From a checkpoint of a small contrastive audio-text model: encoder widths [384], text encoder width 192.
Rows from block 5 of the audio encoder of a small contrastive audio-text model, named by matrix and row number. Each number is 128 + 32 x the weight over its row's rms, rounded and kept within 0 to 255. All counts start at 0.
After each channel's rows are labels from the 100 clips, of 14848, where the channel reaches its highest value: "strongest on" is what is common among them. Only what is clearly more common there than usual is listed. The data: read English sentences (LibriTTS-R). In brackets: how many of the 100, against the usual share in percent.
# conv: pointwise conv (encoder.blocks.5.conv.weight, 384x384x1), inputs 256-383

conv.100 [113 156 104 124  86  92 112 110 123  62 121 163  99 113 153 122 176 153 154 138  91 126  91 131  96 160 122 153 165 126 171  95 186 132 172 120 141 119 151 146 175 126  88 120 186  74 160 115 110 112 133  68 109 131 145  67 165 127 124  86 162 168  60 123 161  93 130 163 115 152 154 120  61  92 201 101 119  96 128 126  83 129  66 146 159  89  70 168 133 143 184 109 194 204 150  89  79 111 171 121 139 134  97 145 117 122 119 139 153 180 182 129 146 198  85 106 136 161 137 120 155 174 138 113 127  80  88 120]
strongest on: the word "his" (44 vs 10); the word "is" (27 vs 10)

conv.325 [165 146  94 122 156 130 183 123 152 145 153  89 109 157 187 176 153 126 122 139  95  56 139 169 156 171 105  65 117 139 116 101 162 104 117 135 103 142 113  68  72 157 111 125  88 144  92 144  75 118 137 103 161  85 135 146  49 131 127 174 199 134 161 163  84 122 164 118 168 193  77 101 157 180  93 113  99 124 137 145 107  73 166 154 144  89 166  94 138 131 139  95 142 119 108 100 174 110 146  68 114  88 126 146 121 151  72 158 176 141  79 138  67 184 150 166 101 147 165 116 189 139 123 166 104 120 123 148]
strongest on: the word "they" (27 vs 5.2)

conv.144 [147 133 109 152 139 130 115 156 116 126 143  83 148 136 173 150  59 132 130 168 156 152 174 144 128  76  98 134 106  85  97 183  60 157  97 158 143 134  72 166 116 108 130 133 155 105  89 139 129 154 126  68  91 129 184 152 168 124 117 171  84 124 150  68 177 123 159 118 163 144 102 174  89 145 136 124 121 120 138 147 205 160  66  97 118 146 134 163 115 107 179 174 140 141 135 131 145 215  63 104 115 103  86 134 141 173 171 118 144  85 107 159 125  79 123 165 186 139 150 115 128 180  71 142 138 113 156 100]
strongest on: the word "he" (46 vs 17.5); the word "his" (42 vs 10)

conv.344 [124 130  90 128 208  82 129 128 139 104 102  99  92  93 110 137 104 152 148 143 167 159 130 131  93 143 136 130 133 105 116 114 134 108 169 123 133  85 165  69 141 157 135  83 118 116  99 129 146 103 137 108 162 150  88 134 107 122 147 165  68 132 116 182 142 153 186 176 142 121 146 109 129 132 130 136 151 167 146 167 122 183  98 133  43 102 123 149 199 131 126  65 114 122 112 200 143  97 110  95 108  63 103 101 130 199 143 165 132 174  97 135  73 140 116  99 138 164 135 151 196  69  89 150 166 168 166 162]
strongest on: the word "from" (46 vs 4.2); the word "for" (34 vs 9.4)

conv.257 [183 200  97 155 139 129 160 112 138 132 163 121 136  86 150 144 164 134 109 202 111 106 184 135 136 143 141 119  86 122 158  97 107 122 152  99 143 156  78 118  96 100 109 151 122  90 124 185 127 130 153  71  84 143 102  94 143 197 151  89 115 164 135 181  55 141 120 156 176 173 131 159 132 114 143 131 137 141  66 126  76 160  86  69  88  89 131 150 158 167  77  92  98 128 117 154 205 149 132 131 163 145 119 198 147 103 158 103 153 157 136 144 111 179 126 132 124  95 177 152 156 167  74 106 144 114 117  88]
strongest on: the word "her" (52 vs 7.6)

conv.0 [121 187 123 157 155 160 124 178  92  79 138 172 179 133 149 187  98 170 118 168 140 120 125  83 108 121  87 149  99 147 130 163 121 120 131 137  77 106 176 108 125 109 226 148 136 131 134 109 125 137  51 108 130 102 134  44 112 101 171  76 127 139  86  73 179 157 146 142 121 127  89 161 130 132 145 130 156 131  97  95 113 106  88  85 148 124 129  98 100 119 180 133  98 124 152 137 129  66 141 160 128 123 124 131 152 111  84  75 113  96 159 121 194 125 132 140 121 211 102 175 129 143 126 124 140 102 181 136]
strongest on: the word "the" (96 vs 48.8)

conv.249 [140 124 112 106  40 108  86 138  93 145 121  95 158 136 112 104  83 165 136  72 129  95 182  88 112 111 191 108 122 137 156 154 106 130 142 117 114  58 154  88 122  92 105 173 105 144 135 126  96 110 173 111 147 200 135 150 153  85 154 185  92  88 153 135  68 139 150 132 136 137  91  99 139  59 117 107 127  85 160 121 125 159 119 145 145 130  96 164 126 126  93 166 137 136 123  75 174 122 157 104 143 137 107  80 148 133 150 107  69 130 138 152 189  99 140 156 155 176  91 115  70  92  99 106  93 136 139 192]
strongest on: the word "the" (82 vs 48.8)

conv.88 [124  94 182 164 126 152 101 120 116  71 107  86  94 106 168 130 128 109 204 103 167 150  95  99  92 162 156 129 122 173 122  88  87 102 147 120  44 103  77  86 182 159 159  70  72 138 156 158 146 101 112 118 167 173 143 122 148  76 113 128  92  81  97 115 127 130 141 114  96 122 128 125 145 137  90 132 112 126  72 138 101 168 127 147 182 102 123 183 170 134 102  65 139 104 110 106 130 110 190 175 106 108 148  92 125 108 118  88 110 133 145 135 139 127 125 156  89 176 101 134 143  90 172 138 114 144 135 143]
strongest on: the word "was" (42 vs 15.9); the word "with" (25 vs 9.1)

conv.216 [ 96 100 130 147 117 160 103 122 159  76 133 129 119 126 152 118 109 135 155 102  40 124 149 140  77 127 160  59 193 178 114 106 116 120  94 118 156 114 100 173 168 125 162 175 115 151  81 185 154 128 153 151 158 132 145 126 108 161 120 176 178 129  88 113 116  95 116 106 106 153 152 155  69 148 143 107 169  74 113 101  50 142 157 164  91 111 117 125  99 130 134 117 137 150 103 140 159 102 106  41 137 155 192 124 143 134 145 120 183 161 150 115 125 107 137 104 128 144 168 124 139 108  64 130 133  73 165  92]
strongest on: the word "and" (91 vs 31.6)

conv.355 [118 114 121 131 193 142 106 171 109 135  82 160 135  84  89 149 171 111 185 126 105 154 110  97 157  97 193 143 132 149 104 121 128 137  89 140 123 100 114  56  97 113 187 116  90 139 140 136  96 106 162 106 120 131  83  83  75 149 178 122 148 145  92 145 113 173 133 152 148 180  91 178 150 121 138 158 172 146 141 115 108  95  93 171 134 122 180 157 128 112 141 129 104 121 146 154 145 114  88  94 176 177 126 133  90 120  98 106 131 170 126  80 169 191  85 112  81 133 161 123 116  84  82 175 144 130 120 145]
strongest on: the word "of" (51 vs 25.2); the word "with" (26 vs 9.1)

conv.312 [ 34 112  94 136 125 152 124 156 141 158 179 122 146 167 165  89 134 170 103 145 139 156 140 112 145 147 100 109 131  95 134 132 207 105 131 122  81 152 108 118 124 150 140 182 155 123 146  75 153 147 151  60  77 102  89  97  86 120 126  91 115 106  92 175 165 141 108 117  53 114 136 193 131 160 137  71 135 163  93 206 100 124 163 131 162 127 152 107 129 132  95 171 209 127 111 101  67 143 117 113 155  92 101 131 125 124 178 134 141 119 152  69 103  58  98 138 231 111 179 109 101 126 114 123 119 116 144 113]
strongest on: the word "had" (56 vs 8); the word "said" (33 vs 9.3)

conv.158 [189 181 169  95 150 144  62 128 178 151 164  90 193 106 153  88 141 127  73 158 110 132 117 119 154 126 111 109 213 190 177  87  94 101 146 108 173 140 151 154 161 117 102 121 110 122 124  95 178 109 133 123 110 160 168 128  88 151 133  28 163 192 154 145 116 110 145 120 106 160 149 156 123 175  91  96 125  77 132 135 103 152  86 121 139 142 115 210 122 199 164 178 148  65 122 121 124 138 142 116 106 162  79 191 179 111 103  94 194 108  76 158 141 218 171 133 141  95 164 151  94 151 116 167 166 176  97 121]
strongest on: the word "his" (41 vs 10)

conv.211 [144 165 161 183 124 120  80 159 150 167 139  97 125 105 155  80  97 154  92  61 124 102 155 140 170  91 148 123 118 136 146 103 149  78 172 117 102  52 114 170 113 100 120  78 125 156  98 129 136  97 132 164 198 132  84 127  80 150 135 101 131 139 166 108 105  99 128 159  96 114 104 132 138 143 102 138  71 108 155 114 125 138  79  99 179  83  94 182  81 160 120 185 129 111 131 111 179 127  97 116 125 134 131 131 104 144 133 117 144 130 164  88  96 180 170 163 113 127 136  97 114 162 157 156 154  90 121 145]
strongest on: the word "the" (86 vs 48.8)

conv.5 [159 123 122  93  77 214 168  99 115  97 136 116 100 161 158 100 107 106  94 116 171 118  99  99 115 118 146 124 179  83  87 175 116 198 104 133 127 149 165 174 130 150 143 185 116 144 182  83 103 177 158 175 107 136  82 163 167 142  64 135 105 132 100  90 154 144 116 128 116 147 147 156 148 154 160  54 133  54 195 110 105  98 130 104  95 123 103 107 188 106 140  79 150 136 170 130 103  91 160  93 121 139 159 125 119  93 127 129 137 145  81  93 127 139 122 106 158 135 124 150 131 106 111 104 119 118 131 130]
strongest on: the word "and" (60 vs 31.6)

conv.359 [159  97 145 120 132 143 138  88 123 144 139 157 115 132  96 114 128  95 135  99 127 125 149 110 100 126 144 119 106 166 100 172  94 130 128 152 179 147 119 168 190 142  87 108  94 157  85 143 126 137 154 114 105 142 148 165 136 108 199 124  90  90 120 166 140 144 166 163  91 139 104  64 182 115  90 160 141  97 168  81  90 113 188 119  93  81 171  98 129  99 131 190  28 176 110  79  89 143 112 119 151 108 162 103 148 109  79 118  79  75 178 116 108 168 118 116 156 111 149 146 172 135 129 147 108 109 135 112]
strongest on: the word "and" (60 vs 31.6)

conv.104 [139 125 161 123 119 162 101  72 158 130 158 116 173 157 159 164  92  82 166 102 121 119 130 121 114  83 167 131  76  88 139 124 138 145 163 188 146 128 158  83 178 104 137 127 124 155 121 139 134  85 150 171 103 152 140 153 121 125 114 109 119 134 161 118 100  73 117 129 161 145 118 117 119 117 155  95 145  63  97  65 152 129 142 111 127 115  99  79 223 151  82 119 127 172 149 148 118 177 120  54 119 111 173 147  86 169 116 120 157 121  98 125 129  91 173  89 176  92 145 104  90 103 133  54 109 103 112 145]
strongest on: the word "is" (25 vs 10)

conv.259 [146 170 134 120 138 141 145 147 161  87 115 124 115 158 117  95  78 101  85 123  72 114 119 112 108 141  76 154 168 204 138  91  81  87 135 109 109 109 157 235 174 100 110  66 103 157 171  81 106  84 155 143 104 120 188  99  90 128  96 146 143 130 109 126  90 140 169  93  68 132 189 152 130 127 151 103  80 107 197 123 104 112 177 152 142 128 134 102 109 159  86 167 160 132 117 138  70 144 131 197  97 162 109  93 126  98  99 178 150 132  77  95 111 107  91 152 150 125 153 128  81 165 119 144 129  98 169 135]
strongest on: the word "but" (28 vs 9.1)

conv.84 [149 140  94 149 119  95 166 187 116 162 115 185  69 124  74 167 122 114 164 139 140 139 159 111 113 180 150 153 117 158 164 124 113 118  81 110  92 144 155  56 119 162 167 103 201  99 152 148  72 126 149 121 128  99 138 130  83 163 130 121 205 145 162 129 188 120  94 133 111 101  94 159 127 143  97  92  75 147 112  87  33 185 131 113 158  88 167  87  89 147 165  87 101 123  78 103 107  85  87 146 174 188 107 130  61 118 159 110 139 113 170 161 118 146 155 105 153  89 102 137 164 223 189  94  95 122 142 172]
strongest on: the word "his" (62 vs 10)

conv.283 [138  89 146 162 152  76 102 161 134 157 175  67 158 143 215 161 160 187 112 110 116  96 109  86 177  94  98 161 160 115 151 113 178 106 106 126 124 101 116  76  79  30 117 127 125 163  81  74 166  59 113 116 132 123 113 130 149 159 111 173 145 152 117 127 166 135 140 197 116 168 151 135 129 152 116 105  85  80 155 153 138  66 121 140 103 130 121 130 116 157 125 119 111 155 129 132 146 100 116  72  95 101 108 141 133 149  87 154 122 101 121 109  89 106 111 132 124 123 162  95  73  64 145 138 155  89 131  84]
strongest on: the word "had" (36 vs 8)

conv.39 [120 118  78 162 124  83 132 124  85 160  27  89  80 148 124 127 123 107 139 137 108 127 139 144 133 147 155 148 100 100 134 122 161 160 136 128  98 107 173 123 114  56  95 140 121  69 157 148 164 123 136 116 130  87 187 159  89 143 177 112 164 154 160 107 135  96 118 125 134 147 126 140 159 179 114 146 170  85 123  99 130 122 161 114 152 146 129  76 125 134 126 112  64  99 121 153 158 134 154 148  86 115 146  89  95 136 172 121  85 168  66  87 105  96 148 114 165 120 158 180 145 149  88 137 173  55  84 159]
strongest on: the word "had" (46 vs 8); the word "he" (42 vs 17.5)

conv.127 [122 157 167 155 137 129 180  83 191 182 162  98 116 106 114 173 143 151 134 149  71 147 117  74 175 154 150 101 106 151 169  72 160 105 176  90 119  84 143 166  87  98 121 163 120  83 128 127 196 150  95 116 163 114 104 150 115 159 108 152 139 116  89 134 119 121 146 132 108  63 173 131 132 154  83 124 101 160 140 147 139  78 147 123 158 142 102 135 154 157 140 122 127 137 151 151 162 161  84 132 101 131 194 149 108 107 191 122 127 140 117 120 132  80 130  83  85 107 142 120  98 176 116 157  58 151 179 130]
strongest on: the word "not" (64 vs 8.8)

conv.54 [163 162 107  87 139 144 200  91 117 152  96 174 158 153 141  79 155 146 147 130  46 140  95 127  93 160 177 136 127 132 141 102 135 148 126 117 124  99 112 126 105 129 128 129  83 143 125 107 138 125 114  70 157 103 149 123 109 148 111 127 127 104  99 130  85 131 152 150 119 222  90 128 171 188  71  64 115 114 103 147 182 165 145 121 109 151 161 133 155 106 165  87  91  89 145 139 175 117 116  61 158  96  84 119 159 178 129 163 162 103 108 118 117 138 104  94 187 102 113  94 123 157 162 161 128 146 152 128]
strongest on: the word "not" (62 vs 8.8)

conv.318 [103 117  95 152 168 132 146 169 116 108 171 130  92  48 177 108  79  88 143 131 112 121 194 147 145 102 122 110 194 113 139 161 111  80 159 116  82  86 157  81 179 140 122 181 130  57 127 180  83 182  96 114  99 170 123  97  80 106 198 181  90 138 134 141 180 185 153  74 118 104 123 184 136  68 146  88 155  98 150  77 166 146 131 178  81 128 155 200 160 118  87 119 164 171 158 108 116  66 123 129  96 119  87 120 160 168  88 130 157 127  79 150 115 132 127  97 144 133 161 142  83  71  76 104 171 135  97 106]
strongest on: the word "he" (47 vs 17.5)

conv.19 [140 113 105  84 157 104  88 170  80  85  95 215 133 119 106 107 109 134 117 177 127 164 134 102 176 106 152 140 113 166  59 158  95 120 153 117 141 137 195 180 141 131 168 110  66 138  89 141 132  98 142 150 102  71 129  95 144 112 122 128 159 123 123 126 109 109 121 153 152  99 160 115 143 146 121 195 129 123 117 142 154 124 173 163 156  99 142 166  83 100  84 189 122 173 197 169 156 128  83 174 138  81 151 115  58 159 113 143 161  55  70 175 119  87  82 107  99 111 111 121 192 100 140 130 106  77 105 157]
strongest on: the word "too" (37 vs 1.8); the word "two" (33 vs 1.8)

conv.250 [143 116 113 121 144 113 201 134 101 103  92 133 179 186 162 132 118 113 110  70 181 112 158  96 126 154 115 143 118  69 132  80 195 152  79 166 155 112  94 187 127 100  94  61 158 163 117 127 215 124 122  60 153 158 145 175 129 120  90 141 116 143 106 147  96 140 125  63 105  98 158 119 155 147 143 118 122 105 168 123 141  83 103 103 126 172  90 163 145 124 145 106 124 138 123 124 105  86 101 138  80  70 197 139 172 139 140  96 124 155 136  94 148  88 179 157 121 131 131 115 202 127 123 106  77 154 107 153]
strongest on: the word "in" (48 vs 17.3)

conv.204 [143 123 146  43 192 145 151 124  91  61 157  90  93  55  82 122 140 182 123 109 114 106 105 144 165 154 168 166 131  93  91 167  89 132 197 135 102  96 177 136 121 151  88 170 105 139 133  82 103 127  97 180 111 140 170 135 144 144 143 119 126 140 195 125 102  96  94 195 160  85 126 107 128  88 133 124  54 111 139 112 100  85 141 108  91 115 159  88 148 147  81 150 112 126 145 110 145 119 116 131 159  66 120 171 203 118 100 101 116  78 146 145 142  80 133 119 144  56 124 150 149 121 166 117  94 177 146 109]
strongest on: the word "he" (38 vs 17.5)

conv.8 [137 106 182 167 121 111 101 115 125 134 178 166 120 184 116 140 163 179 109  82 190 145 124 108 124 173 148 118 187 149 153  66 148 146 139 158 132 142  91 144 105 135 117 120 173 174  83 140 203  89  90 157 139 172 167  87 158 122 125 158 114 175 113 109 157 133  68 114 118 139 146 143  90 132 105 125 142  91 127 116 103 190 146  87 141 162 165  95  77 125 169  73 158  53 145 148 118 127 134  63  87 161 130 128 141 157  74 134 117 152 151 113  83 167 140 109 145 113 115 108 156 103  70 112 153 147 123 140]
strongest on: the word "you" (46 vs 14.3)

conv.228 [107 109 149 182 159 145 112 149 162 136 141 128 163  95 140 111 139  72 191 182 115 131 142  69 188 149 195 112 104 111 129 121 144 126 148 149 150 156 126  97  88 129 113 110 140 164 130 144 191 134  89 119 111 131 130 121  87 103 109  64  70 160  62 143 152 101  98 162 142 159 135 142  91 191 138 159 121 111 121 142 108  79 111 144 146  89 115 116  91 180 155 134 172  98 106 112  96  91 108 174 125 127 189 132 124 150 162  95  97  92  78 107 145 184 129 164 202 156 190 143 121 143 141 113 127  48 111  76]
strongest on: the word "was" (47 vs 15.9); the word "with" (40 vs 9.1)

conv.171 [137 169 145 135 147 191 162 106 167  96 151  91 124  73 174 135 200  99  95 174  85 131 161 144 133 119 139  80 111 129 185 131 145 209 114 100 177 134  81 175 155 114 121 136  88 159 134 145 121 139  74 134 156 109 121  88 115 121 127 163  95 119  75  84 109 130  74 133 133 135  89 169  91 165 141 109  94 125  96 109 169  86  94 140 154  96 111 139 172 151 151 147 156  92 138 171 115 165 160 160 144  89  96 123  87 149 173 145 141 165 129 101 189 112 124  73 127 169 178 129 110  56 113 150 125 140 176  96]
strongest on: the word "was" (68 vs 15.9)

conv.83 [120 127  93 158 100  66  69 177 143 126  50 137 153 106  79  78 153 200  99 171 133 127 167 105  88 117  89 124 122 135 101 147 138 129 112 119 114 164 110 107  77 105 156  83  67 134 216 118 122 133 167  83 185 136 112 154 105 129 127  97 122 136 141 143 154 141 108 179 202 122 125 189 123 159  54 144 103 117 114  81  92 106 168 154  95 141 136 108 115 196 140  81  87 154 100 205 158 151 126 117 186 128  86 132 144  75 160 104 144 102 120 124 123 132 147 151 160 124 201 161 105 133 183 150 203 129 125 181]
strongest on: the word "had" (31 vs 8)

conv.271 [ 92  73 127 157 171 137 145 109 171 178 146 107 146 128  94 145 101 175 145 160 112 116 119  98 174 142 115  90 134  90  75 126 151 133  56 134 210  75 125 158 139  58 120 100 116 148 171 120 165 150  77  85 102 166 183 125 106 118 123 114 168 165 132 154  99  85 145 164 110  63  94 136 102 148 127 155 113 150  97 169 149 158 153 106  67  74 129 130 127  76 102 175 122 116 147 107 126  91 106 134 125  93 135  76 152 109 100 180  50 107 164 119 191 119 135 149 104 127 132 172 115 116 167 123 207 181 159  60]
strongest on: the word "and" (65 vs 31.6)

conv.298 [153 138  90  90 101 155  98 151 100 100  73 128  82  33 115  99 199 171 157 135 148 132 128 131 102 185 120 164  76 133 100 144 131  67 148 114 107 125 106 153 164 143 134  83 168 101  79 118 118 144 162 167 120 112 139  80  89 108 104 106 153  94 120 147 122 121 125 141 173 160  96 190 104 196 125 120 101 123 129 101 131 117 159 112 148 112 124 155 107  97 179 115 174 170 136 127 124 110 163 171 131 154 105 141 150 152  87  99  87 133 107 152 123 112 160 136 165 130 102 139 127 137 130 122  89  64 117 173]
strongest on: the word "was" (76 vs 15.9)

conv.364 [ 51 139  91 129  95 180 107  92 103 109 175 145 123 131  70 111 152 173 135  54 148 108 158 119  58 133 155 150 134 151 149 151 163 117 110 141 160 163 215 128  90 162 183 187 100  86 158  64 146 101 133 129 119 114 111 187 112 116 159 148 123  92 181 145 170 160 104 128  91  83 101  81 102 121 124 125  43 138 126 151 140 116 153 116 109 102  78 158 107 199 159 118 119 129 101 173  93  97  98 113  98 113 129 132  96 169 121 100 158 176 146 121 191 145  95 112 161 148 150 134 119 112 170 133 166 139  99 118]
strongest on: the word "and" (76 vs 31.6)

conv.106 [141 125  99 118 117 146 116 128 135 139 178 100 105 153 112 149  76 151 158 120 149 182 115 101 164 113 156  82 130 113 148  90 166  96 157 170  55 119 158 151 142 112  81 121  75 107 163 165 152 126 110 142 146 125 100 115 107 164 150  95 215 157 176 115  98  87 100  89 107 153 106 156 132 123 151 172  63 122 148  97 188 131 112  83 127 185 138 102 123 112 140 143 175 116  68 134 150  66 115 158 131 185 125 100 178 141 199 200 209 128  52 130 152 192 119 116 121 156 118 116 109 152  44 174 112 126 101 132]
strongest on: the word "and" (88 vs 31.6)

conv.299 [ 80 105 118  39 162 182 114 198 152 131 124  87 106  74 118 196  90 152 149 165 174 121 131 155 133 155 149 109 179  83  94 158  89  81  77 138 142  97 164 115 147 172 100 106 155 122  95 136  58 128 130 126  91 125 160  93  88 155 193  92 128 143 160 182 161  78 124 120 135 100 140 130 123 155 116 121  81  90 129 143 153 152 137  91 120 128 139 147 119 114 158  99 142 198  89  92 117 100 122  94 116 144 114 141 107 118  99 160 109  43 120  96  94  74 109 178 129 141  89 139 131 112 152 177 134 107 104 116]
strongest on: the word "he" (59 vs 17.5); the word "here" (32 vs 1.9)

conv.223 [143  91 139 104  73 115 149  83 119 120  58 181 141 145 150 151  48 151 119 109  93  90 173 117 216  88 154 100 107 140 120 159 153 156  90 126  63 117 104 154 123 140 133 154  90 110 148  77 133 105 108 117 135  95  60 195 101 191 100  93  85 146  81 111 146 124 165 129 186  66 118 126 149 141 184 133 106 154  94 113 117 135  92 147 131 135 111 117 176 155  98 147 144 172 136 198 141 104 142 133 119 119 156 117 118  97 120 130 129  84 114 116  98 118  73 113 122 108 166 141 162 117 153 158  60 166 118 142]
strongest on: the word "he" (57 vs 17.5)

conv.118 [ 75 121  87 120  91 129 176 146  84 135 184 113 132 101 150  95 123 137 163 145 131 121 158 142 151 149 138  95 144 186 103 118  86  82 121  93 120  95 105 129 127 140 188 182 118  57 177 164 147 113 118 194 142  93 161 114 164 156  74 131 148 123 171 114 153 124 109 102  92 175 116 148 160 175  86 103 136 125  84 179 150 152 159 116  80 184 118 143  96 108 171 199 135 141 146 138 176 153 136 149  61 115 142 120 181  92  84 161 125 139 138 155 106 147 135 165 128 158 113  87 130 133 140 124 175 123 142 174]
strongest on: the word "not" (54 vs 8.8)

conv.91 [103  96 128 172 118 127 177 172 110 112 104  79 145 153 135 105 142 166 106 102 120  82 126 114 171 173 194 123 145 101 136 204 160  94 115 154 133 124  98 131 185 123 143 112 131  93  59 157 104 127 162 171 153 120 117  83 142 113 112  92 105  94 124 216 171 179 124  96 133 197  80 178 143 131 115 150  76 107 165 162 193 119 153 171 123 153 128 123 138 135 155  93 107 135 113 114 189 155 120 161 119 111 137  86 110 126 101 114  99 125 147 111 127 198 118  84 146 102 135 138  88 155 179  93  86 148 111 126]
strongest on: the word "not" (53 vs 8.8)

conv.295 [141 159 133 138 138 202 123 155  71 136 161 121 102 156  51 130 158 113  85 176 164 165  76 148 132 108 164 177 155  91 103  91  97 190 147 171 137  99 120  95 153 147 123 166 171  68  65 132 126 144 105 168 197  86  45 142 154 157  93 214 123 127 111 102 105 195 106 108 142 102 130  83 126 116  83 160  99  75  66 110 113  99 125  76  96 168 136 127 133  99 116  80 135 106 138 125 150  70 142 159 170 122 140 105 137 172 131 115 152 116  98 122 125 145 142 127 135 115 124 108 153 126 135  79 132 115 102 170]
strongest on: the word "you" (76 vs 14.3); the word "your" (30 vs 3.5)

conv.61 [134 131 141 170  98 128 129  66 164 140 138 140 124 115  77  93 220 127 109  83  70 133 157 131 147 138 102 158  89 138 149 100 161 153 106  64 154 112 143  82 108 148 126 116 105  98 138 120 146  87 115 147  65 121 104 109 103 139  86 135 122 155 117  91 123 147  99 111 149 149 127  96  76 167 138 101 107 110  82  83  86  72 110 123  99 134 122  84 171 175  68 150 125 139  79 137 134 144 172 122  97  75 150 130 192 122 184 100 144 147 133 148  76 147 110 113 169 125 144  76  55 122  94 185 116 120 164  96]
strongest on: the word "he" (68 vs 17.5)

conv.120 [122 157 155 141 127 167 107 157  91 106  98  94 111  82 108 120 151 122 208 127  96 167 159 122 151 123 158 129 160 118 166 151  99 145  85  87 143  98 132 152 116 210 148 106 169 138  67 176 122 138 182 138 187 119 119  71  68 169 136 148 121  85  91 101 153  95  83 144 141 100  90 103 153 127 177 151 165 135 147  88 119  98  97 156 124 126 103  66 117  72 147 118 104 108  39 102 120 127 164 116 119  72  89 146 144 104 125 115 130 122 118  93 141 164  60 116 211 117 103 145 120 146 118 129 137 133 165  95]
strongest on: the word "was" (42 vs 15.9); the word "his" (38 vs 10)

conv.301 [116 169  99 109 136 150  82 150 172  55 112 186 152 104 139 152 154 105 129  75  77 148 145 115  98  90 132 131 114 157  72 168 104 114 149 166 158 139 126 155 148 130 152 140 137  80  93 148  62  86 139 153 117  89 137 117 188 132 112  86 154 127 145 131 155  89 162 111 122 133 153  68 109 209  96 109  90 106 118 105  96 115 124 144 121 107 133 133  97 100 103 105 144 154 128 130 158 154 145 102 175 166 153 116 122 105  75 153 101 121  74 136 147  53 146 107 116 124 170 149 128  95 103 134 109 103 136  94]
strongest on: the word "had" (42 vs 8)

conv.324 [ 81 102 159 108 111 133 104  73 155 120 114 143 149 145  86 181 170 123 110 170 124 177 152 185 150 133 123 123 122 161 178 123 161  82 141 160 154  98  70 110 124 177 128 153 119 150 131 123 217 147 105 119 123  75 138 148 120 131 158  68  94 165 121 132  97 152 121 128 119 117 130 120 130 139 110 113 108 103  78 183 149 158 132  78 132 106  80 114 174 111 111  88 114 117 128 156 143 187 125 116  91 101 146 174 136 118 148 148  93 205 105 148 115  84 135  94  90 170 100 188 162 157 123 183  89  71 114 152]
strongest on: the word "was" (46 vs 15.9); the word "with" (31 vs 9.1)

conv.362 [ 98  92 160  71 131 170 177 156 153 145  94 102 136 157 133 111 188 190 122  88 131 152 139  97 127  67 150 148 100 159 143 184 139 114  85 104 112 155 169  80 110  96  98 122 139 176 102 136 158 113 147 130 117 120 134 189 121 125  82 184  91 164  59 124 135  98 128 140 113 194 145 114 143 148 149  98  87 138 103 105  77 126 133 104 194  86 132 124  79 161 121 100 140  94 157 120 162  95 139 130 116 134 165 139 130 175 140 128  93 107 151 150 123 170 107  80 129 121 140 139 117  89 134 149 112 176 164 141]
strongest on: the word "but" (58 vs 9.1)

conv.102 [142 169 143 161 194  96 150  49 159 117 112 139 115 160  80  74 138  55 115 184 119 118 123 174 158 127 184 118  88 138 176  80 141 121  39  97  82 119 176  92  97 125 107  98 139 109 160 138 130 147 186 106 129  99 102 124 158 115  78  72 154 112  57 174 112 130 136 136 109 202 146 162  95 124  61 137  95 168  98  90  88 119  73 148 123 129 116 166 168 131 104 104 125 120 154 157 122 208  91 177 140  90 155 135 148 137 153 136  86 147 159 129 149 123  93 131 139 152 188 179  92 158 158 128 106 114 115  92]
strongest on: the word "his" (27 vs 10)

conv.316 [ 90 159 105 141 144 119  72 121  78 159 151 138 118 117  85  95 151 122 111 121 113 120 189  90 142 165 131 149 176 201 120  97 140 104  68 135 131  91 102 124 105 137 163 116 167 147 174  70 152 139 184 175  89 144 115 100 166 126  86  74 174 116  78 130 101 140  64  92 238 162  94 154  89 132 162 134 128 150  87 133 132 122 150 137 158  71 149 112 127 213  67  85 167 123  84 109 138 152 136 157 122  73 144 102 120  75 168 145 123 112  97 107 163  42 123 126 179  78 163 145  79 137 127 101  84  96 114 115]
strongest on: the word "her" (46 vs 7.6)

conv.380 [159 128  52  92 112 145 106 163  90 124  64 100 137 131 153  83  92  72 157 106  78  61 127 108  67 105  85 156 130 123  64  87 171  98  89 166 132 109 205 153 150 207 150 139 117 122  84 170 128 107  95 128  90 119 152 128 107 159 149 163 174 102 110 120 180  88 124  72  78 116 170 148  36 116  98 136 151  98 171 106 130  85 117 102 103  99 117  82 182 145 112 221 100 163 176  75 132 130  96 146  87  95  67 128  94 160 109 141 120 172  32  92  92 112 117 152 160 108 106 184 108 174 147 144 126 110 163 133]
strongest on: the word "but" (27 vs 9.1)